config.yaml
model: "image classifier"
horizontal_flip: true
inner_norm: false
conv_stem: true
widths: [80, 160, 320]
beta1: 0.9
magnitude_pruning: 0.7
Rows from block 5, named by matrix and row number. Rows with one number belong to one attention dimension. Each number is 128 + 32 x the weight over its row's rms, rounded and kept within 0 to 255. All counts start at 0. After the name is the row's rms in percent of the matrix's.
# v: window attention value (model.blocks.5.attn.v.weight, 128x160), inputs 80-159
# proj: window attention output (model.blocks.5.attn.proj.weight, 160x128, transposed), outputs 80-159
v.24 092 [179 181 128 128 128 128 128  84 128 128 128 128 128 128 128  62  77 128  70 128 128  75 128 128 128  89 128 128 128 128 160 128 128 128 128 128 188 190 128  90 170  86 128 128 128 128 128 128 128  84 128  90 128 128 128 128  91 128 128 128 187 203  62 128 167 128 128 128 128 207 128  49 128 192 128 128 128 203 165 128]
proj.24 084 [128  38 128 128 166 128  83 128 128 128 128 128 128 157 128  60 164 128 128 128 165 128 128 128 128 218 128 183 128  87 128 128 128 128 128 128 203 128 128 158  75 202 128  72 128 128 128 128 128 154 128 202 128 128 184 128 128  64 128 128 128 128 128 128 128 128 128 128 128 128 128 128 128 128 128  87 128  68 128 128]
v.25 098 [128 128 128 128 128 128 128 128 128 128 167 128 128 128 128 128 128 174  88 128 128 128 128 128 128  39 128 175 128 128 128 128  77 128 128 128 128 197 128  77 175  60 128 128 128 128 128 128 184  76 128 128 128 128  77  77  84 128  86 128 128 128  91 128 128 128 128 128 128 191 128 128 128 128 128 169 188 195 128 128]
proj.25 091 [128  34 128 128 128  82 128 128 149 128 128 128 128 128  94 128 128  70 128 128  69 128 128  92 128 170 128 128 128 186 128 165 128 128  93 128 176  98 128 128 128 205 195 128 128 128 128  96 128 184 157 128 128  61 187 206 128 128 128 128 128 128 128 128 177 128 128 128 128 128 128 172 128 128 128 128 128 128 128 128]
v.26 079 [128  63 128 128 193 128 128 128 128 128 128 128 195 128 128 128 128 128 187 128 128 179 128 128  76 128 128 128 128 128 128 128 128 128 128 128  57 128 128 128 128 128 128 128 188 128 128 128 128 128 128 172 128 128 128 128 128  85 128 128  66 128 203 128 128 128 190 128 128  64 128 218 128  56 128 128 128  57 128 128]
proj.26 076 [128 192 128 128 128 128 167 128 128 128 128 128 128  82  74 182  64 128 161 128 128 128 128 128 128   3 128 128 128 192 128 128 128 128  99 128  64 128 128 128 200  73 128 198 128 128 128 128 128 128 128  63 128 128  68 128 128 217 166 128 128 128 128 128 203 156 128 128 128 128 128 128 128 128 128 179 128 194 128 128]
v.27 079 [ 73  56 128 128 174 128 128 128 128 128  63 128 128 128 128 128 128 128 198 128 128 179 179 128 128 194 128  76 128 128 128 128 198 128 128 188  78  58 128 128 128 179 128 128 198 128 128 128 128 128 128 128 128 128 128 193 128  84 128 128 128 128 174 128 128 128 128 128 128  47 128 198 128  72 128 128 128  45 128 128]
proj.27 071 [128 196 128 128 128 185 128 128 128 128 128 128 128 128 128 189 128 128 128 128 128 128 128 128 128   3 128 128 128 128 128 128 128 128 128 128  51 128 128  86 187  16 128 128 128 128 128 128 128  81 128  57 128 128  62 128 128 193 128 128 128 128 128 128 128 128 128 128 128 128 128 128 128 128 128 128 128 217 128 128]
v.28 104 [128 159 128 128 128  62 128 128 128  64 128 128 183 128 128  78 128 209 128 128 128 128  96 128 128 128 128 128  86 128 128 128 128 128 212 128 128 128 128 128 128 128 128 128 128 128 128 128 183  86  57 128 128 128  60 128 128 128 128 128 128 180 128 128 128 128 128 128 128 172 128 168 128 128 100 167 128 128 128 128]
proj.28 107 [128  53 101  84 128 128 128 128 187  48 181 128 128  90 128 128 101  32  96 128  97  85 128  57 128  60 128 188 128 205 128 128  57 169  75 128 128 128 128 128 128 151 189 189 174 128 128 128 128 128 128  89 128  63 128 195 128 171 128 128 128 128 128 128 169 128 128 128 128 128 128 167 128 128 128 190 128 128 128 128]
v.29 088 [ 76  76 128 128 128 128 128 174 128 128 128 128 165 128 128 192 200 128 128 128 128 189 128 128  80 172 128 128 176 128 128 128 128 128 128 128 128  80 128 179 128 170 128 128 196 128 128 128 128 128 128 128 128 128 128 178 171 128 128 128 128  70 202 128 128 128 128 128 128  76 128 217 128  84 128 128 128  47 128 128]
proj.29 089 [ 97 212 128 128  87 128 177 128 128 128 128 128 128  99 128 202 128 128 166 128 128 128 128 128 128  37 128  84 128 179 128 128 128 128 101 128  62 128 128 100 207  56 128 188 128 128 128 128 128 101 128  60 128 128  61 128 128 209 128 128 128 128 128 128 186 128 128 128 128 128 128 128 128 128 128 169 128 176 128 128]
v.30 079 [185 209 128 128 128 128 128 128 128 128 173 128  74 128 128 128  55 128 128 128 128 128 128 128 128 128 128 128  87 128 128 128 128 128 128 128 185 207 128  82 128  53 128 128 128 128 128 128 177 128 128  86 128 128 128 128 128 172 128 128 128 182  63 128 128 128 128 128 174 205 128  67 128 174 128 128 128 227 128 128]
proj.30 078 [128  41 128 128 128 128  84 128 128 128 128 128 128 128 128  77 128 128 128 128 128 128 128 128 128 252 128 128 128 128 128 128 159 128 128 128 208 128 128 177  87 228 128  73 128 128 128 128 128 180 128 205 128  79 193 128 128 128 128 128 128 128 128 128 128 128 128 128 128 128 128 128 128 128 128  99 128  63 128 128]
v.31 077 [128 128 128 128 128 128 128 184 128 128 128 128 194 128 128 128 177 128 128 128 128 181 128 128 128 128 128  78 128 128 128 128 128 128 128 180 128 128 128 168  68 128  83 128 128 128 128 128 128 128 128 174 128 128 128 202 179  84 128 128 128 128 198 128 128 128 189 128 128  38 128 203 128  58 128 128 128  56 128 128]
proj.31 074 [128 202 128 128 128 128 128 128 128 128 160 128 128  92 128 194  65 128 128 128 128 128 128  98 128  31 128 128 128 182 128 128 128 128 128 128  58 128 128 128 207  62 128 177 128 128 128 128 128 128 128  55 128 128  74 128 128 216 128 128 128 128 128 128 200 128 128 128 128 128 128 128 128 128 128 173 128 199 128 128]
v.32 097 [128  74 128 128 128 128 128 163 128 128 128 128 171 128 128 128 193 128 194 128 128 178 178 128 128 183 128 128 166 128 128 128 192 128 128 128  85 128 128 168 128 176 128 128 216 128 128 128 128 184 128 128 128 128 128 178 128 128 128 128 128  61 181 128  93 128 128 128 128  59 128 175 128  62 128 128 128  45 128 128]
proj.32 089 [ 98 216 128 128  94 128 174 128 128 128 128 128 128 106 128 205 128 128 128 128 128 128 128 128 128  38 128  78 128 170 128 128 128 128 128 128  51 128 128 101 185  52 128 173 128 128 128 128 128  83 128  69 128 160  62 128 128 195 128 128 128 128 128 128 179 128 128 128 128 128 128  96 128 128 128 168 128 187 128 128]
v.33 169 [128 156 157 128  90 128 105 128 128  68 207 101  87 110 128 128 128 154 128 153 164 173 111 128 128  48 149 128 128 128 107 128  55 156 128  99 128 212  83  96 164  51 128 110 165 171 128 174 174 128  86 128 128 128  85 128 128 128 128  94  66 128 128 128 128 128 128 128 128 162 153 161  97 128 128 196 164 181 128 128]
proj.33 225 [128 128 118 152 107  93 128 128 128 154 128 128 128 112 128 140  69 112 148  72  28 128 128  98 128 167  82 111 128 182 128 185 169 106  99 128 144  83 163 173 154 157 183 153 128 128 128 109 128 175 182 128 128  83 155 189 128 180 128 128 128 128 128 166 208 128 110  74 128 128 128 155 128 128 128 165 128 128 128 102]
v.34 097 [179 188 128 128  76 128 128  84 128 128 179 128  85 128 128 128  69 128  78 128 128 128  81 128 167  71 128 184  84 128 128 128 128 128 128 128 179 128 128 128 165  70 128 128  52 128 128 128 128  67 128  83 128 128 128  69 128 128 128 128 170 197 128 128 128 128  92 128 128 183 128  75 128 190 128 128 166 212 128 128]
proj.34 089 [156  49 128 128 128  87  90 128 128 128  97 128 128 149 128  64 159 128  99 128 128 128 128 128 128 214 128 159 128 128 128 128 128 128 128 128 223 128 128 164  85 213 161 128 128 128 128 128 128 165 128 191 128  89 188 166 128  60 128 128 160 128 128 128  95 128 128 128 128 128 128 160 128 128 128 101 128  69 128 128]
v.35 136 [128 156 128 150 128  96 128 164 128  64 154 128 128  96  89 128 128 185 128 128 161 128 128 128 128  56 128 158  92 128 128 128  63 128 179 128 128 214 128 128 128  81 128 128 128 128 128 182 168  79  43 103 101 128  84 128 128 102 128 128  82 128 128 128 128 128 128 128 161 165 128 166 128 128 128 191 164 128 128 128]
proj.35 165 [128  95 108 128 110  87 128 114 169 128 128 128 128  94  71 128  69  69 128  94  33 114 128  73 128  94 105 149 128 217 128 193 102 128  75 128 154  92 150 128 190 158 199 187 128 128 128 128 128 147 155 103 128  68 128 193 128 186 165 128 128 128 128 128 208 128 128  96 128 128 128 173 128 128 128 188 128 128 128 128]
v.36 086 [128 171 128 128 128 128 128 128 128 128 128 128  76 128 128 128  52 128  58 128 128 128  78 128 128  59 128 128  85 128 128 128 128 128 128 128 181 211 163  90 170 128 128 128  33 128 128 128 128  65 128 128 128 128 128 128 128 128 128 128 128 196  84 128 128 128 128 128 128 205 128  58  86 128 128 128 128 221 128 128]
proj.36 071 [128  21 128 128 128 128  83 128 128 128 128 128 128 128 128  74 128 128 128 128 128 128 128 128 128 210 128 173 128 128 128 128 128 128 128 128 187 128 128 128 128 227 128 128 128 128 128 128 128 167 128 181 128  85 208 171 128  64 128 128 128 128 128 128 128 128 128 128 128 128 128 128 128 128 128  97 128  82 128 128]
v.37 078 [128 176 170 128 128 128 128 128 128 128 128 128  79 128 128 128 128 177  82 128 128 128 128 128 128  61 128 176 128 128 128 128 128 128 180 128 128 233 128 128 128  42 128 128 128 128 128 128 128  53 128  91 128 128  77 128 128 128 128 128 128 128  84 128 128 128 128 128 172 232 128 128 128 180 128 128 128 233 128 128]
proj.37 058 [128  23 128 128 128  60 128 128 128 128 128 128 128 128 128 128 128  66 128 128  66 128 128 128 128 128 128 128 128 195 128 128 128 128  81 128 231 128 128 128 128 237 200 128 128 128 128 128 128 128 128 128 128  66 181 194 128 128 128 128 128 128 128 128 128 128 128 128 128 128 128 183 128 128 128 128 128  47 128 128]
v.38 076 [128 128 128 128 128  40 128 199   0 128 128 128 128  71 128 128 128 128 128 128 128 128 128 128 128 128 128 128 128 128 128 128 128 128 255 128 128 128 128 128  65 128 128 128 128 128 128 128 128 128 128 128 128 128 128 128 128 128 128 178 128 128 239 128 128 128 128 128 128 128 128 128 128 128 128 128 222  53 128 128]
proj.38 092 [128  89 128 128 128 128 160 128 220 128 128 128 128 128  41 128 128  59 128 128 128 128 128 128 128   0 128 156 128 128 128 128 128 128  48 128 128 128 128  61 128 128 128 128 193 128 128 128 128  62 128 128 128 128 128 128 128 206 128 128 128 128 128 128 128 128 128 128 128 128 128 128 128 128 128 194 128 157 128 128]
v.39 121 [128  87  96 128 128 128 161 128 128 207 128 128 128 168 162 128 128  68 158 128  95 128 155 128 128 211 128  79 164 128 128 157 175 128  63 128 128  45 128 165 128 199 128 128 128 128 128 128  71 193 196 128 128 128 191 128 128 128 128 128 167 128 128 128 155 128 128 128  99 128  96 128 128 128 128  81  87  82 128 128]
proj.39 132 [128 175 152 128 128 170 128 128  91 128 128 128 128 159 188 128 184 188 128 128 221 128 128 178 128 128 128 128 128  28 128  66 152 128 179 128  98 157 128 128  54  96  50  69 128 128 128 128 128 109 100 148 128 191 128  62 128  68 128 128 128 128 128 128  42 128 128 161 128 128 128  84 128 128 128  64 128 128 128 128]
v.40 078 [179 197 128 128  83 128 128  71 128 175 128 128  56 128 128 128  58 128  52 128 128 128  80 128 128 128 128 187 128 128 128 128 128 128 128 128 197 128 128 128 193 128 128 128  39 128 128 128 128  74 128  85 128 128 128 128 128 128 128 128 128 128  53 128 174 128 128 128 128 215 128  69 128 128 128 128 128 204 128 128]
proj.40 074 [128  60 128 128 128  90  89 128 128 128  91 128 128 151 170  67 182 128 128 128 128 128 128 128 128 235 128 128 128  79 128 128 128 128 128 128 204 128 128 156  57 207 128  80 128 128 128 128 128 164 128 184 128 128 186 128 128  45 128 128 128 128 128 128  77  98 128 128 128 128 128 128 128 128 128 128 128  43 128 128]
v.41 090 [128 128 128 128 128 128  79 175  77 128 128 128 172 128 128 198 203 128 206 128 128 128 184 128  82 128 128 128 128 128 128 128 183 128 128 128  79  69 128 174 128 186  93 128 221 128 128 128 128 128 128 182 128 128 128 128 128 128 128 128 128  76 180 128 128 128 128 128  86 128 128 179 128  83 128 128 128  72 128 128]
proj.41 088 [ 96 221 128 128  83 128 190 128 170 128 128 128 128 105 128 208 128 128 168 128 128 128 128 128 128  35 128  79 128 180 128 128  97 128 128 128  77 128 128  94 208  57 128 210 128 128 128 128 128  97 128  73 128 128  70 128 128 197 128 128 128 128 128 128 197 128 128 128 128 128 128 100 128 128 128 169 128 128 128 128]
v.42 075 [128 128 128 128 179 128 128 178 128  70 128 128 184 128 128 128 181 128 128 128 128 128 183 128  77 173 128  79 128 128 128 128 128 128 128 128 128 128 128 128 128 128 128 128 208 128 128 128 128 203 128 128 128 128 128 176 176 128 128 128 128 128 177 128  76 128 189 128 128 128 128 211 128 128 128 128 128  83  76 128]
proj.42 064 [128 218 128 128 128 128 167 128 128 128 128 128 128 128 128 197  79 128 165 128  80 128 128 128 128  53 128  85 128 167 128 128 128 128 128 128  30 128 128 128 187  56 128 183 128 128 128 128 128 128 172  47 128 128  84 128 128 201 128 128 128 128 128 128 196 128 128 128 128 128 128 128 128 128 128 128 128 206 128 128]
v.43 075 [128  63 128 128 128 170 128 128 128 128 128 128 128 128 128 128 189 128 187 128 128 128 128 128  88 128 128  72 170 128 128 128 128 128  64 128 128 128 128 128 128 128 128 128 218 128 128 128 128 181 203 128 128 128 186 176 128 128 128 128 128  49 182 128 128 128 128 128 128 128 128 128 128 128 128 128 128  96 128 128]
proj.43 061 [128 253 128 176 128 128 206 128 128 207  78 128 128 128 128 128 128 198 182 128 128 168 128 128 128 128 128  46 128 128 128 128 128  87 128 128  83 128 128 128 128  75 128 128 128 128 128 128 128 128 128 128 128 199 128 128 128 128 128 128 128 128 128 179 128 128  79 128 128 128 128 128 128 128 128 128 128 128 128 128]
v.44 097 [174 170 128 128 128 128 128 128 128 128 163  90 128 128 128  62  79 161  54 128 128 128  92 128 159  81 128 182 128 128 128 128 128 128 128 128 176 183 128 128 128 128 128 128  71 128 128 128 128  69 128  92 128 128 128 128 128 128 128 128 128 182  73 128 128 128 128 128 128 220 128  58 128 188 128 128 128 218 128 128]
proj.44 085 [128  26 128 107 173 128 128 128 128  86 128 128 128 128 128  63 128  85  91 128 128  97 128 128 128 187 128 191 128 128 128 128  97 128 128 128 197 128 128 128  82 219 160 128 128 128 128 128 128 174 128 173 128  89 180 169 128  65 128 128 128 128 128 128  92 128 128 128 128 128 128 128 128 128 128 128 128  83 128 128]
v.45 151 [128 128 128 128  88 171 128 128 128 128 187  82  30 128 173 128 128  96 128 128 128  81 128 128 128 128 128  78 128 128 128 128 128 128  14  46 128 128 128  91 128 128 157 128 128 179 128 128 128 128 128 128 128 128 128 128 128 128 128 128  67  69 128 178 128 128 128 128 128 128 128 108 128 128 128 171 128 204 128 128]
proj.45 178 [128 172 142 212 128 128 128 128  69 128 128 128 128 128 128  97 128 180 151  82 128 189 128 148 128 245  74  87 128 128 128 128 222  74 167 128 128 128 128 174  19 128 102  67  91 128 128 128 128 186 152 166 128 128 165 128 128 128 128 128 128 128 128 167 128  97 128  87 128 128 128 128 128 128 128  93 128 128 128 128]
v.46 089 [ 80  74 128 128 176 128  80 128 128  39 128 128 191 128 128 128 178 128 187 128 128 128 128 128 128 128 128 128 128 128 128 128 128 128 165 182  70 128  91 128  83 128 128 128 172 128 128 128 128 164  71 128 128 128 128 178 128 128 128 128 128 128 128 128  90 128 128 128 128  76 128 199 128  67 128 128 128  52 128 128]
proj.46 094 [128 170 128 128 128 128 172 128 178 128 128 128 128  81 128 178  68  83 128 128  77 128 128  90 128   9 128 128 128 205 128 128  80 128  66 128  75 128 128 105 227  78 128 211 128 128 128 128 128 128 128  61 128 128  78 128 128 204 128 128 128 128 128 128 207 128 128 128 128 128 128 128 128 128 128 185 128 201 128 128]
v.47 124 [128 156 128 157 128  90  94 128 128  39 128 128 128  92 128 128 128 177 128 128 128 128 100 128 128  73 128 128 128 128 128  95  84 128 210 128 128 200 128 128 128  92 128 128 128 128 128 128 178  89  38 128 128 128  52 128 128  97  93 128 128 128 128 128  88 128 170 128 128 175 128 128 128 128 128 163 174 128 128 128]
proj.47 145 [128  78 103 128 128  96 128 128 182  88 160 128 128  89  52 128  83  55 128 128  54  97 128  67 128  72 128 167 128 222 128 178  80 153  75 128 151 102 128 128 194 162 195 189 128 128 128 128 128 144 151  94 128  64 128 198 128 185 161 128 128 128 128 128 196 149 128 128 128 128 128 168 128 128 128 185 128 128 128 128]
v.48 104 [128 128 128 128 128 128 128 128 128 190  48 128 179 128 128  59 128 128 128 128 128 128 128 128 128 222 128 128 128 128 128 128 128  88 128 128 128  11 128 128 128 216 128 128 128 128 128 128  89 168 128 128 128 128 177 176 128  81 128 167 128 128 128 128 128 128 128 128 128  67  88 128 128 128 128  47 128  24 128 128]
proj.48 120 [128 128 128 128 128 156 128 128 128  75 128 128 128 149 128 128 128 128  99 128 246 128 128 128 128  72 173 128 128  54 128  74  81 128 186 128 128 170 105 128 128 103  79 100 128 128 128 128 128  76  65 128 128 164  82  76 128  61 128 128 128 128 128  80  12 128 128 189 128 128 128 108 128 128 128 128 128 160 128 128]
v.49 081 [128 174 128 128  85 128 128 128 128 128 171 128 128 128 128  62  55 128  71 128 128 128 128 128 128 128 128 128 128 128 128 128 128 128 171 128 128 128 128 128 128  61 128 128  49 128 128 128 128 128 128  77 128 128 128 128 128 128 128 128 128 128  78 128 128 128 128 128 128 215 128  61 128 191 128 128 128 226 128 128]
proj.49 061 [128   0 128  91 128 128 128 128 128 128 128 128 128 128 128  75 128  82 128 128 128 128 128 128 128 181 128 192 128 128 128 128 128 128 128 128 196 128 128 128 128 214 164 128 128 128 128 128 128 169 128 128 128  71 186 128 128  60 128 128 128 128 128 128 128 128 128 128 128 128 128 128 128 128 128 128 128  84 128 128]
v.50 084 [ 73  71 128 128 128 128 128 128 128 128 128 128 128 128 128 195 128 128 188 128 128 128 172 128 128 128 128  80 167 128 128 128 128 128  52 128  92 128 128 128 128 128 128 128 218 128 128 128  77 177 128 128 128 128 190 128 174 128 128 128 128  42 174 128 128 128 128 128 128  59 128 128 128 128 128 128  51  58 128 128]
proj.50 069 [128 255 128 128  83 128 128 128 128 206 128 128 128 128 187 128 128 201 128 128 128 170 128 176 128 128 128  48 128 128 128 128 128 128 128 128  80 128 128 128 128  52 128 128 128 128 128 128 128 128 128 128 128 206 128  63 128 128 128 128 128 128 128 128 128 128  89 128 128 128 128  82 128 128 128 128 128 128 128 128]
v.51 086 [ 70  60 128 128 128 128 128 128  80 128  74 128 203 128 128 128 128 128 182 128 128 128 128 128  80 197 128 128 178 128 128 128 128 128 128 128  75  58  96 128  67 182 128 128 190 128 128 128 128 185 128 168 128 128 128 128 128 128 128 128 128 128 188 128  78 128 128 128 128  47 128 185 128  67 128 128 128  33 128 128]
proj.51 084 [128 194 128 128 128 172 128 128 128 128 156 128 128 128 128 188 128 128 128 128 128 128 128 128 128  12 128 128 128 167 128 128 128 166 128 128  48 128 128  89 186  30 128 171 128 128 128 128 128  76 128  61 128 128  65  90 128 190 128 128  94 128 128 128 153 128 128 128 128 128 128 128 128 128 128 166 128 221 128 128]
v.52 112 [128  82  91 128 196 128 154 128 128 128  40 128 214 128 128 128 128 128 128 128  90 128 128 167 128 246 128 128 128 128 128 128 128 128 128 128 128  55 128 128  57 220 128 128 128  77 160 128 128 128 128 128 128 128 128 176 128 128 128 171 211 210 128  86 128 128 128 128 128 128 128 128 128 128 128 128 128  18 128 128]
proj.52 153 [128  96 128  79 128 169 128 128 128  68 157  73 128 128 128 128 128 128 128 188 230 128  98 128 128  48 128 166 128  97 128  83  56 168 128 128  98 165 100  70 128  92  90 128 153 128 107 128 128  67  68 128 128 155 128  87 128 128 104 128 128 128 128 128 128 163 128 188 128 128 128 108 128 128 128 128 128 177 128 128]
v.53 126 [128 128 128 128 128  98  85 173  99  34 128 128 128  96 128 128 128 179 128 128 128 189 128 128 100 128 128 128 128  91 128 128 128 128 194 128 128 128 128 128 128  93 128 128 178 128 128 185 128 128  45 128 128 128  82 128 128  94 128 128  70 128 128 128  92 128 181 128 128 128 159 182 128 101 128 185 176 128 128 128]
proj.53 145 [128 128 113 128 128 128 128 128 184  93 157 128 128  90  68 170  65  70 128 128  51 108 128  71 128  55 128 128 128 230 128 128 128 144  62 128 128 100 128 128 231 128 185 198 128 128 128 128 128 128 150  87 128  73 105 191 128 218 128 128 128 128 128 128 218 128 128 128 128 128 128 153 128 128 128 198 128 142 128 128]
v.54 081 [128  68 128 128 173 128 128 185 128  83  82 128 128 128 128 128 180 128 203 128 128 188 128 128  89 192 128 128 172  82 128 128 128 128 128 128  86 128 128 128 128 128 128 128 188 128 128 128 128 189 128 128 128 128 128 128 128 128 128 128 128  62 179 128  78 128 128 128 128  39 128 195 128  78 128 128 128  18 128 128]
proj.54 074 [128 197 128 128  85 128 169 128 128 128 160 128 128 128  93 185  82 128 128 128 128 128 128 128 128  16 128 128 128 178 128 128 128 128 128 128  61 128 128 101 202  47 128 184 128 128 128 128 128 128 128  58 128 128  70 128 128 207 128 128 128 128 128 128 180 160 128 128 128 128 128 128 128 128 128 167 128 199 128 128]
v.55 083 [128 204 128 128  88 128 128 128 128 128 178 128 128 128 128 128  58 128  67 128 128 128  68 128 128  57 128 186 128 128 128 128 128 128 128 128 128 188 128 128 128 128 128 128  41 128 128 128 128  50 128 128 128 128 128 128 128 128 128 128 128 128 128 128 128 128 128 128 128 194 128 128 128 182 128 128 128 219 128 128]
proj.55 065 [128  10 128 128 128  85 128 128 128 128 128 128 128 128 128  84 128  81 128 128 128 128 128 128 128 188 128 177 128 167 128 128 128 128 128 128 211 128 128 165 128 224 181 128 128 128 128 128 128 172 128 181 128  62 196 174 128 128 128 128 128 128 128 128 128 128 128 128 128 128 128 168 128 128 128 128 128  71 128 128]
v.56 090 [128 180 128 128 128 128 128  91 128 128 128  87 128 128 128 128  60 128  54 128 128 128  87 128 163  67 128 172 128 128 128 128 128 128 128  89 167 197 128 128 128 128 163 128 128 128 128 128 177 128 128  84 128 128 128 128  83 128 128 128 128 203  70 128 128 128 128 128 128 223 128  65 128 195 128 128 128 199 128 128]
proj.56 080 [128  15 128 128 128 128  76 128 128 128 128 128 128 151 128  63 128 128 128 128 128 128 128 128 128 202 128 181 128 128 128 128 128 128 128 128 195 128 128 162  73 206 162  80 128 128 128 128 128 169 128 176 128  89 192 166 128  66 128 128 128 128 128 128 128 128 128 128 128 128 128 158 128 128 128 103 128  84 128 128]
v.57 083 [128 128 128 128  79 128 128  85 128 128 179 128  53 128 128 128 128 128  65 128 128 128  79 128 128  69 128 128 128 128 128 128  63 128 128  78 175 128 128 128 188  65 168 128  60 128 128 128 170  73 128 128 128 128 128  71 128 128 128 128 128 128 128 128 128 128 128 128 128 216 128  53 128 188 128 128 128 204 180 128]
proj.57 073 [158  67 128 128 128  67 128 128 128 128 128 128 128 128 128  77 128 128 128  78 128 128 128 128 128 245 128 128 128 128 128 128 128  75 128 128 222 128 128 173  74 224 165 128 128 128 128 128 128 180 128 205 128 128 185 128 128  85 128 128 128 128 128 128 128 128 128 128 128 128 128 128 128 128 128 128 128  27 128 128]
v.58 104 [128 128 128 128  87 158 128 128 128 237 128 128 128 166 128 128 128 128 128 128 128 128 128 128 128 128 128 128 128 128 128 128 128 128 128  81 166 128 128 128 128 128 128 128  79 128 128 128  95 128 220 128 128 128 184 128 128 162 128 128 163 128 128 128 173 128  60 128 128 157 128  42 128 170 128 128  81 182 128 128]
proj.58 114 [128 128 149 128 128 128 128 128  90 173  93 128 128 178 184  87 201 181 128 128 191 128 128 194 128 210 128 128 128  49 128  89 128  88 184 128 149 146 128 128  35 128  90  75 128 128 128 128 128 128  93 185 128 182 158  63 128  40  89 128 165 128 128 128  41 128 128 128 128 128 128 128 128 128 128  68 128  71 128 128]
v.59 091 [175 172 128 128  99 128 128  90 128 128 128 128 128 128 128  61  72 167  56 128 128 128  86 128 169  81 128 128  81 128 128 128 128 128 166  88 128 128 128 128 128 128 128 128  37 128 128 128 128  75 128 128 128 128 128  61  87 128 128 128 183 199  74 128 128 128  81 128 128 205 128  53 128 196 128 128 128 172 128 128]
proj.59 081 [156  29 128 103 128  89 128 128 128  88 128 128 128 128 128  65 170 128  81 128 168 128 128 128 128 185 128 181 128  94 128 128 128 128 128 128 219 128 128 128  74 205 157 128 128 128 128 128 128 128  78 187 128 128 180 128 128  52 128 128 128 128 128  72  61 128 128 128 128 128 128 128 128 128 128 100 128  62 128 128]
v.60 084 [128 128 128 128  87 128 128 128 128 128 128 128 128 128 128  58  81 128  75 128 128 128 128 128 128 128 128 176 128 128 128 128  74 128 128 128 165 128 128  84 128 128 128 128  58 128 128 128 128  78 128  88 128 128 128 128 128 128 128 128 187 199 128 128 128 128  72 128 128 208 128  50 128 178 128 128 128 195 166 128]
proj.60 072 [128  25 128 128 182 128  82 128 128 128 128 128 128 163 128  56 171 128  85 128 176 128 128 128 128 201 128 188 128 128 128 128 128 128 128 128 201 128 128 128  67 207 128  57 128 128 128 128 128 128 128 187 128 128 192 128 128  41 128 128 128 128 128 128 128 128 128 128 128 128 128 128 128 128 128  91 128  79 128 128]
v.61 129 [128 128 163 128  70 128 128 128 128 128 207  96 128 128 128 128 128 128 128 155 128 128 128  92 128  38 160 128 128 128 128 128 128 128 128  74 128 229 128  92 193  50 157 128 128 178 128 176 171 128 128 101 128 128  85  81 128 128 128 128 128  72 128 128 128 128 128 128 158 165 162 128 128 128 128 195 128 225 128 128]
proj.61 157 [128 128 128 155 128  91 128 128 128 170 128 128 128 128 128 128  82 128 152  66  30 128 128 111 128 203  77 109 128 173 128 180 193  92 128 128 161  94 166 180 128 171 177 128 128 128 128 128 128 178 183 157 128  87 171 175 128 177 128 128 128 128 128 165 206 128 128  71 128 128 128 157 128 128 128 128 128 128 128 128]
v.62 140 [128 128 128 100 128 177 128 128 205 171 128  77  29 128 168 128 128  91 128 128 128 128 128  77 165  90 128  87 128 184 128 128 128 165  21 128 164 128 128 128 173  87 128 128 128 128 128 128 128 128 216 128 128 128 177 128 128 128 156 128 128 128 128 128 166 128 128 128 128 128 128  99 101 128 128 128 128 201 128 128]
proj.62 159 [128 128 128 128 128 128 115 128  61 191 128 128 128 151 128 128 144 190 150 128 128 179 128 156 128 255 128  92 128  38 128 102 229  88 176 128 128 128 128 158   0 128  87  49 128 128 128 128 128 189 128 169 128 128 178 128 128  61 128 128 128 128 128 164 128 102 128 128 128 128 128 128 128 128 128  74 111 107 128 128]
v.63 087 [ 73 128 128 128 128 128 128 166 128  82 128 168 128 128 128 128 193 128 128 128 128 128 176 128  92 128 128 128 128 128 128 128 128 128 128 128 128 128 128 128 128 180 128 128 222 128 128 128 128 128 128 163 128 128 128 173 169 128 128 128  69  76 198 128 128 128 188 128  84  71 128 207 128  58 128 128 128  62  89 128]
proj.63 089 [128 214 128 128 128 128 178 128 128 128 128 128 128 105 128 199  87 128 166 128 128 128 128 128 128  46 128  72 128 177 128 128 128 128 101 128  64 100 128 100 200  60 128 190 128 128 128 128 128 128 128  61 128 128  59 128 128 212 161 128 128 128 128 178 198 128 128 128 128 128 128 128 128 128 128 166 128 173 128 128]
v.64 101 [128  83 128 128 128 128 128 128  59 128 128 128 128 198 128  33 128  91  86 128 128 128 128 128 128 181 164 128 128 128  81  71 128 128 128 128 163 128 128 128 128 128 128  54  73 128 128 128 128 128 128 185 128 128 195 128 128 128 177 128 202 169 128  75 128 128 128 128 170 128 128  75 128 170 170 128 128 180 168 128]
proj.64 086 [128 227 165 128  27  88 162 128 128 199 128 128 128 128 128 172 128 200 128 128 128 128 128 128 128 128 128  66 128 128 128 128 128  92 161 128 128 128 128 128  95 128 128 128 178 128 128 128 128 165 128 128 128 128  77 128 128 176 128 128  30 128 128 217 128 128  91 128 128 128 128 192 128 128 128 128  83 105 128 128]
v.65 134 [ 84 183 128 128  95  91 128  99 128 128 128 158 103 128 128 128 163 128 128  91  81 128 128 128 162 128 128  70 128 158 128 182 128  83 128  95 161  75 185 128 128 163 189 193 169  66 168  92 128 165 155 128 128 128 128 155 128 128 128 128 128 128 128 128 167 128  99  99 128  98 128 170 128 128 128 128  62  88 128 128]
proj.65 127 [151 103 128 128 204 128  56 194 128  47 147 128 128 128 128 128 128 128  30 128 128 128 128 106 100 185 128 166 128 128 128 128  67 128 177 128  95 128 128 177 165  69 128  57 128 128 128 184 128  65  63 128 128 102 106 128 128  90 128 128 128 128 128  55 128 128 149 128 128 128 128 128 128 128 128 184 167  84 128 101]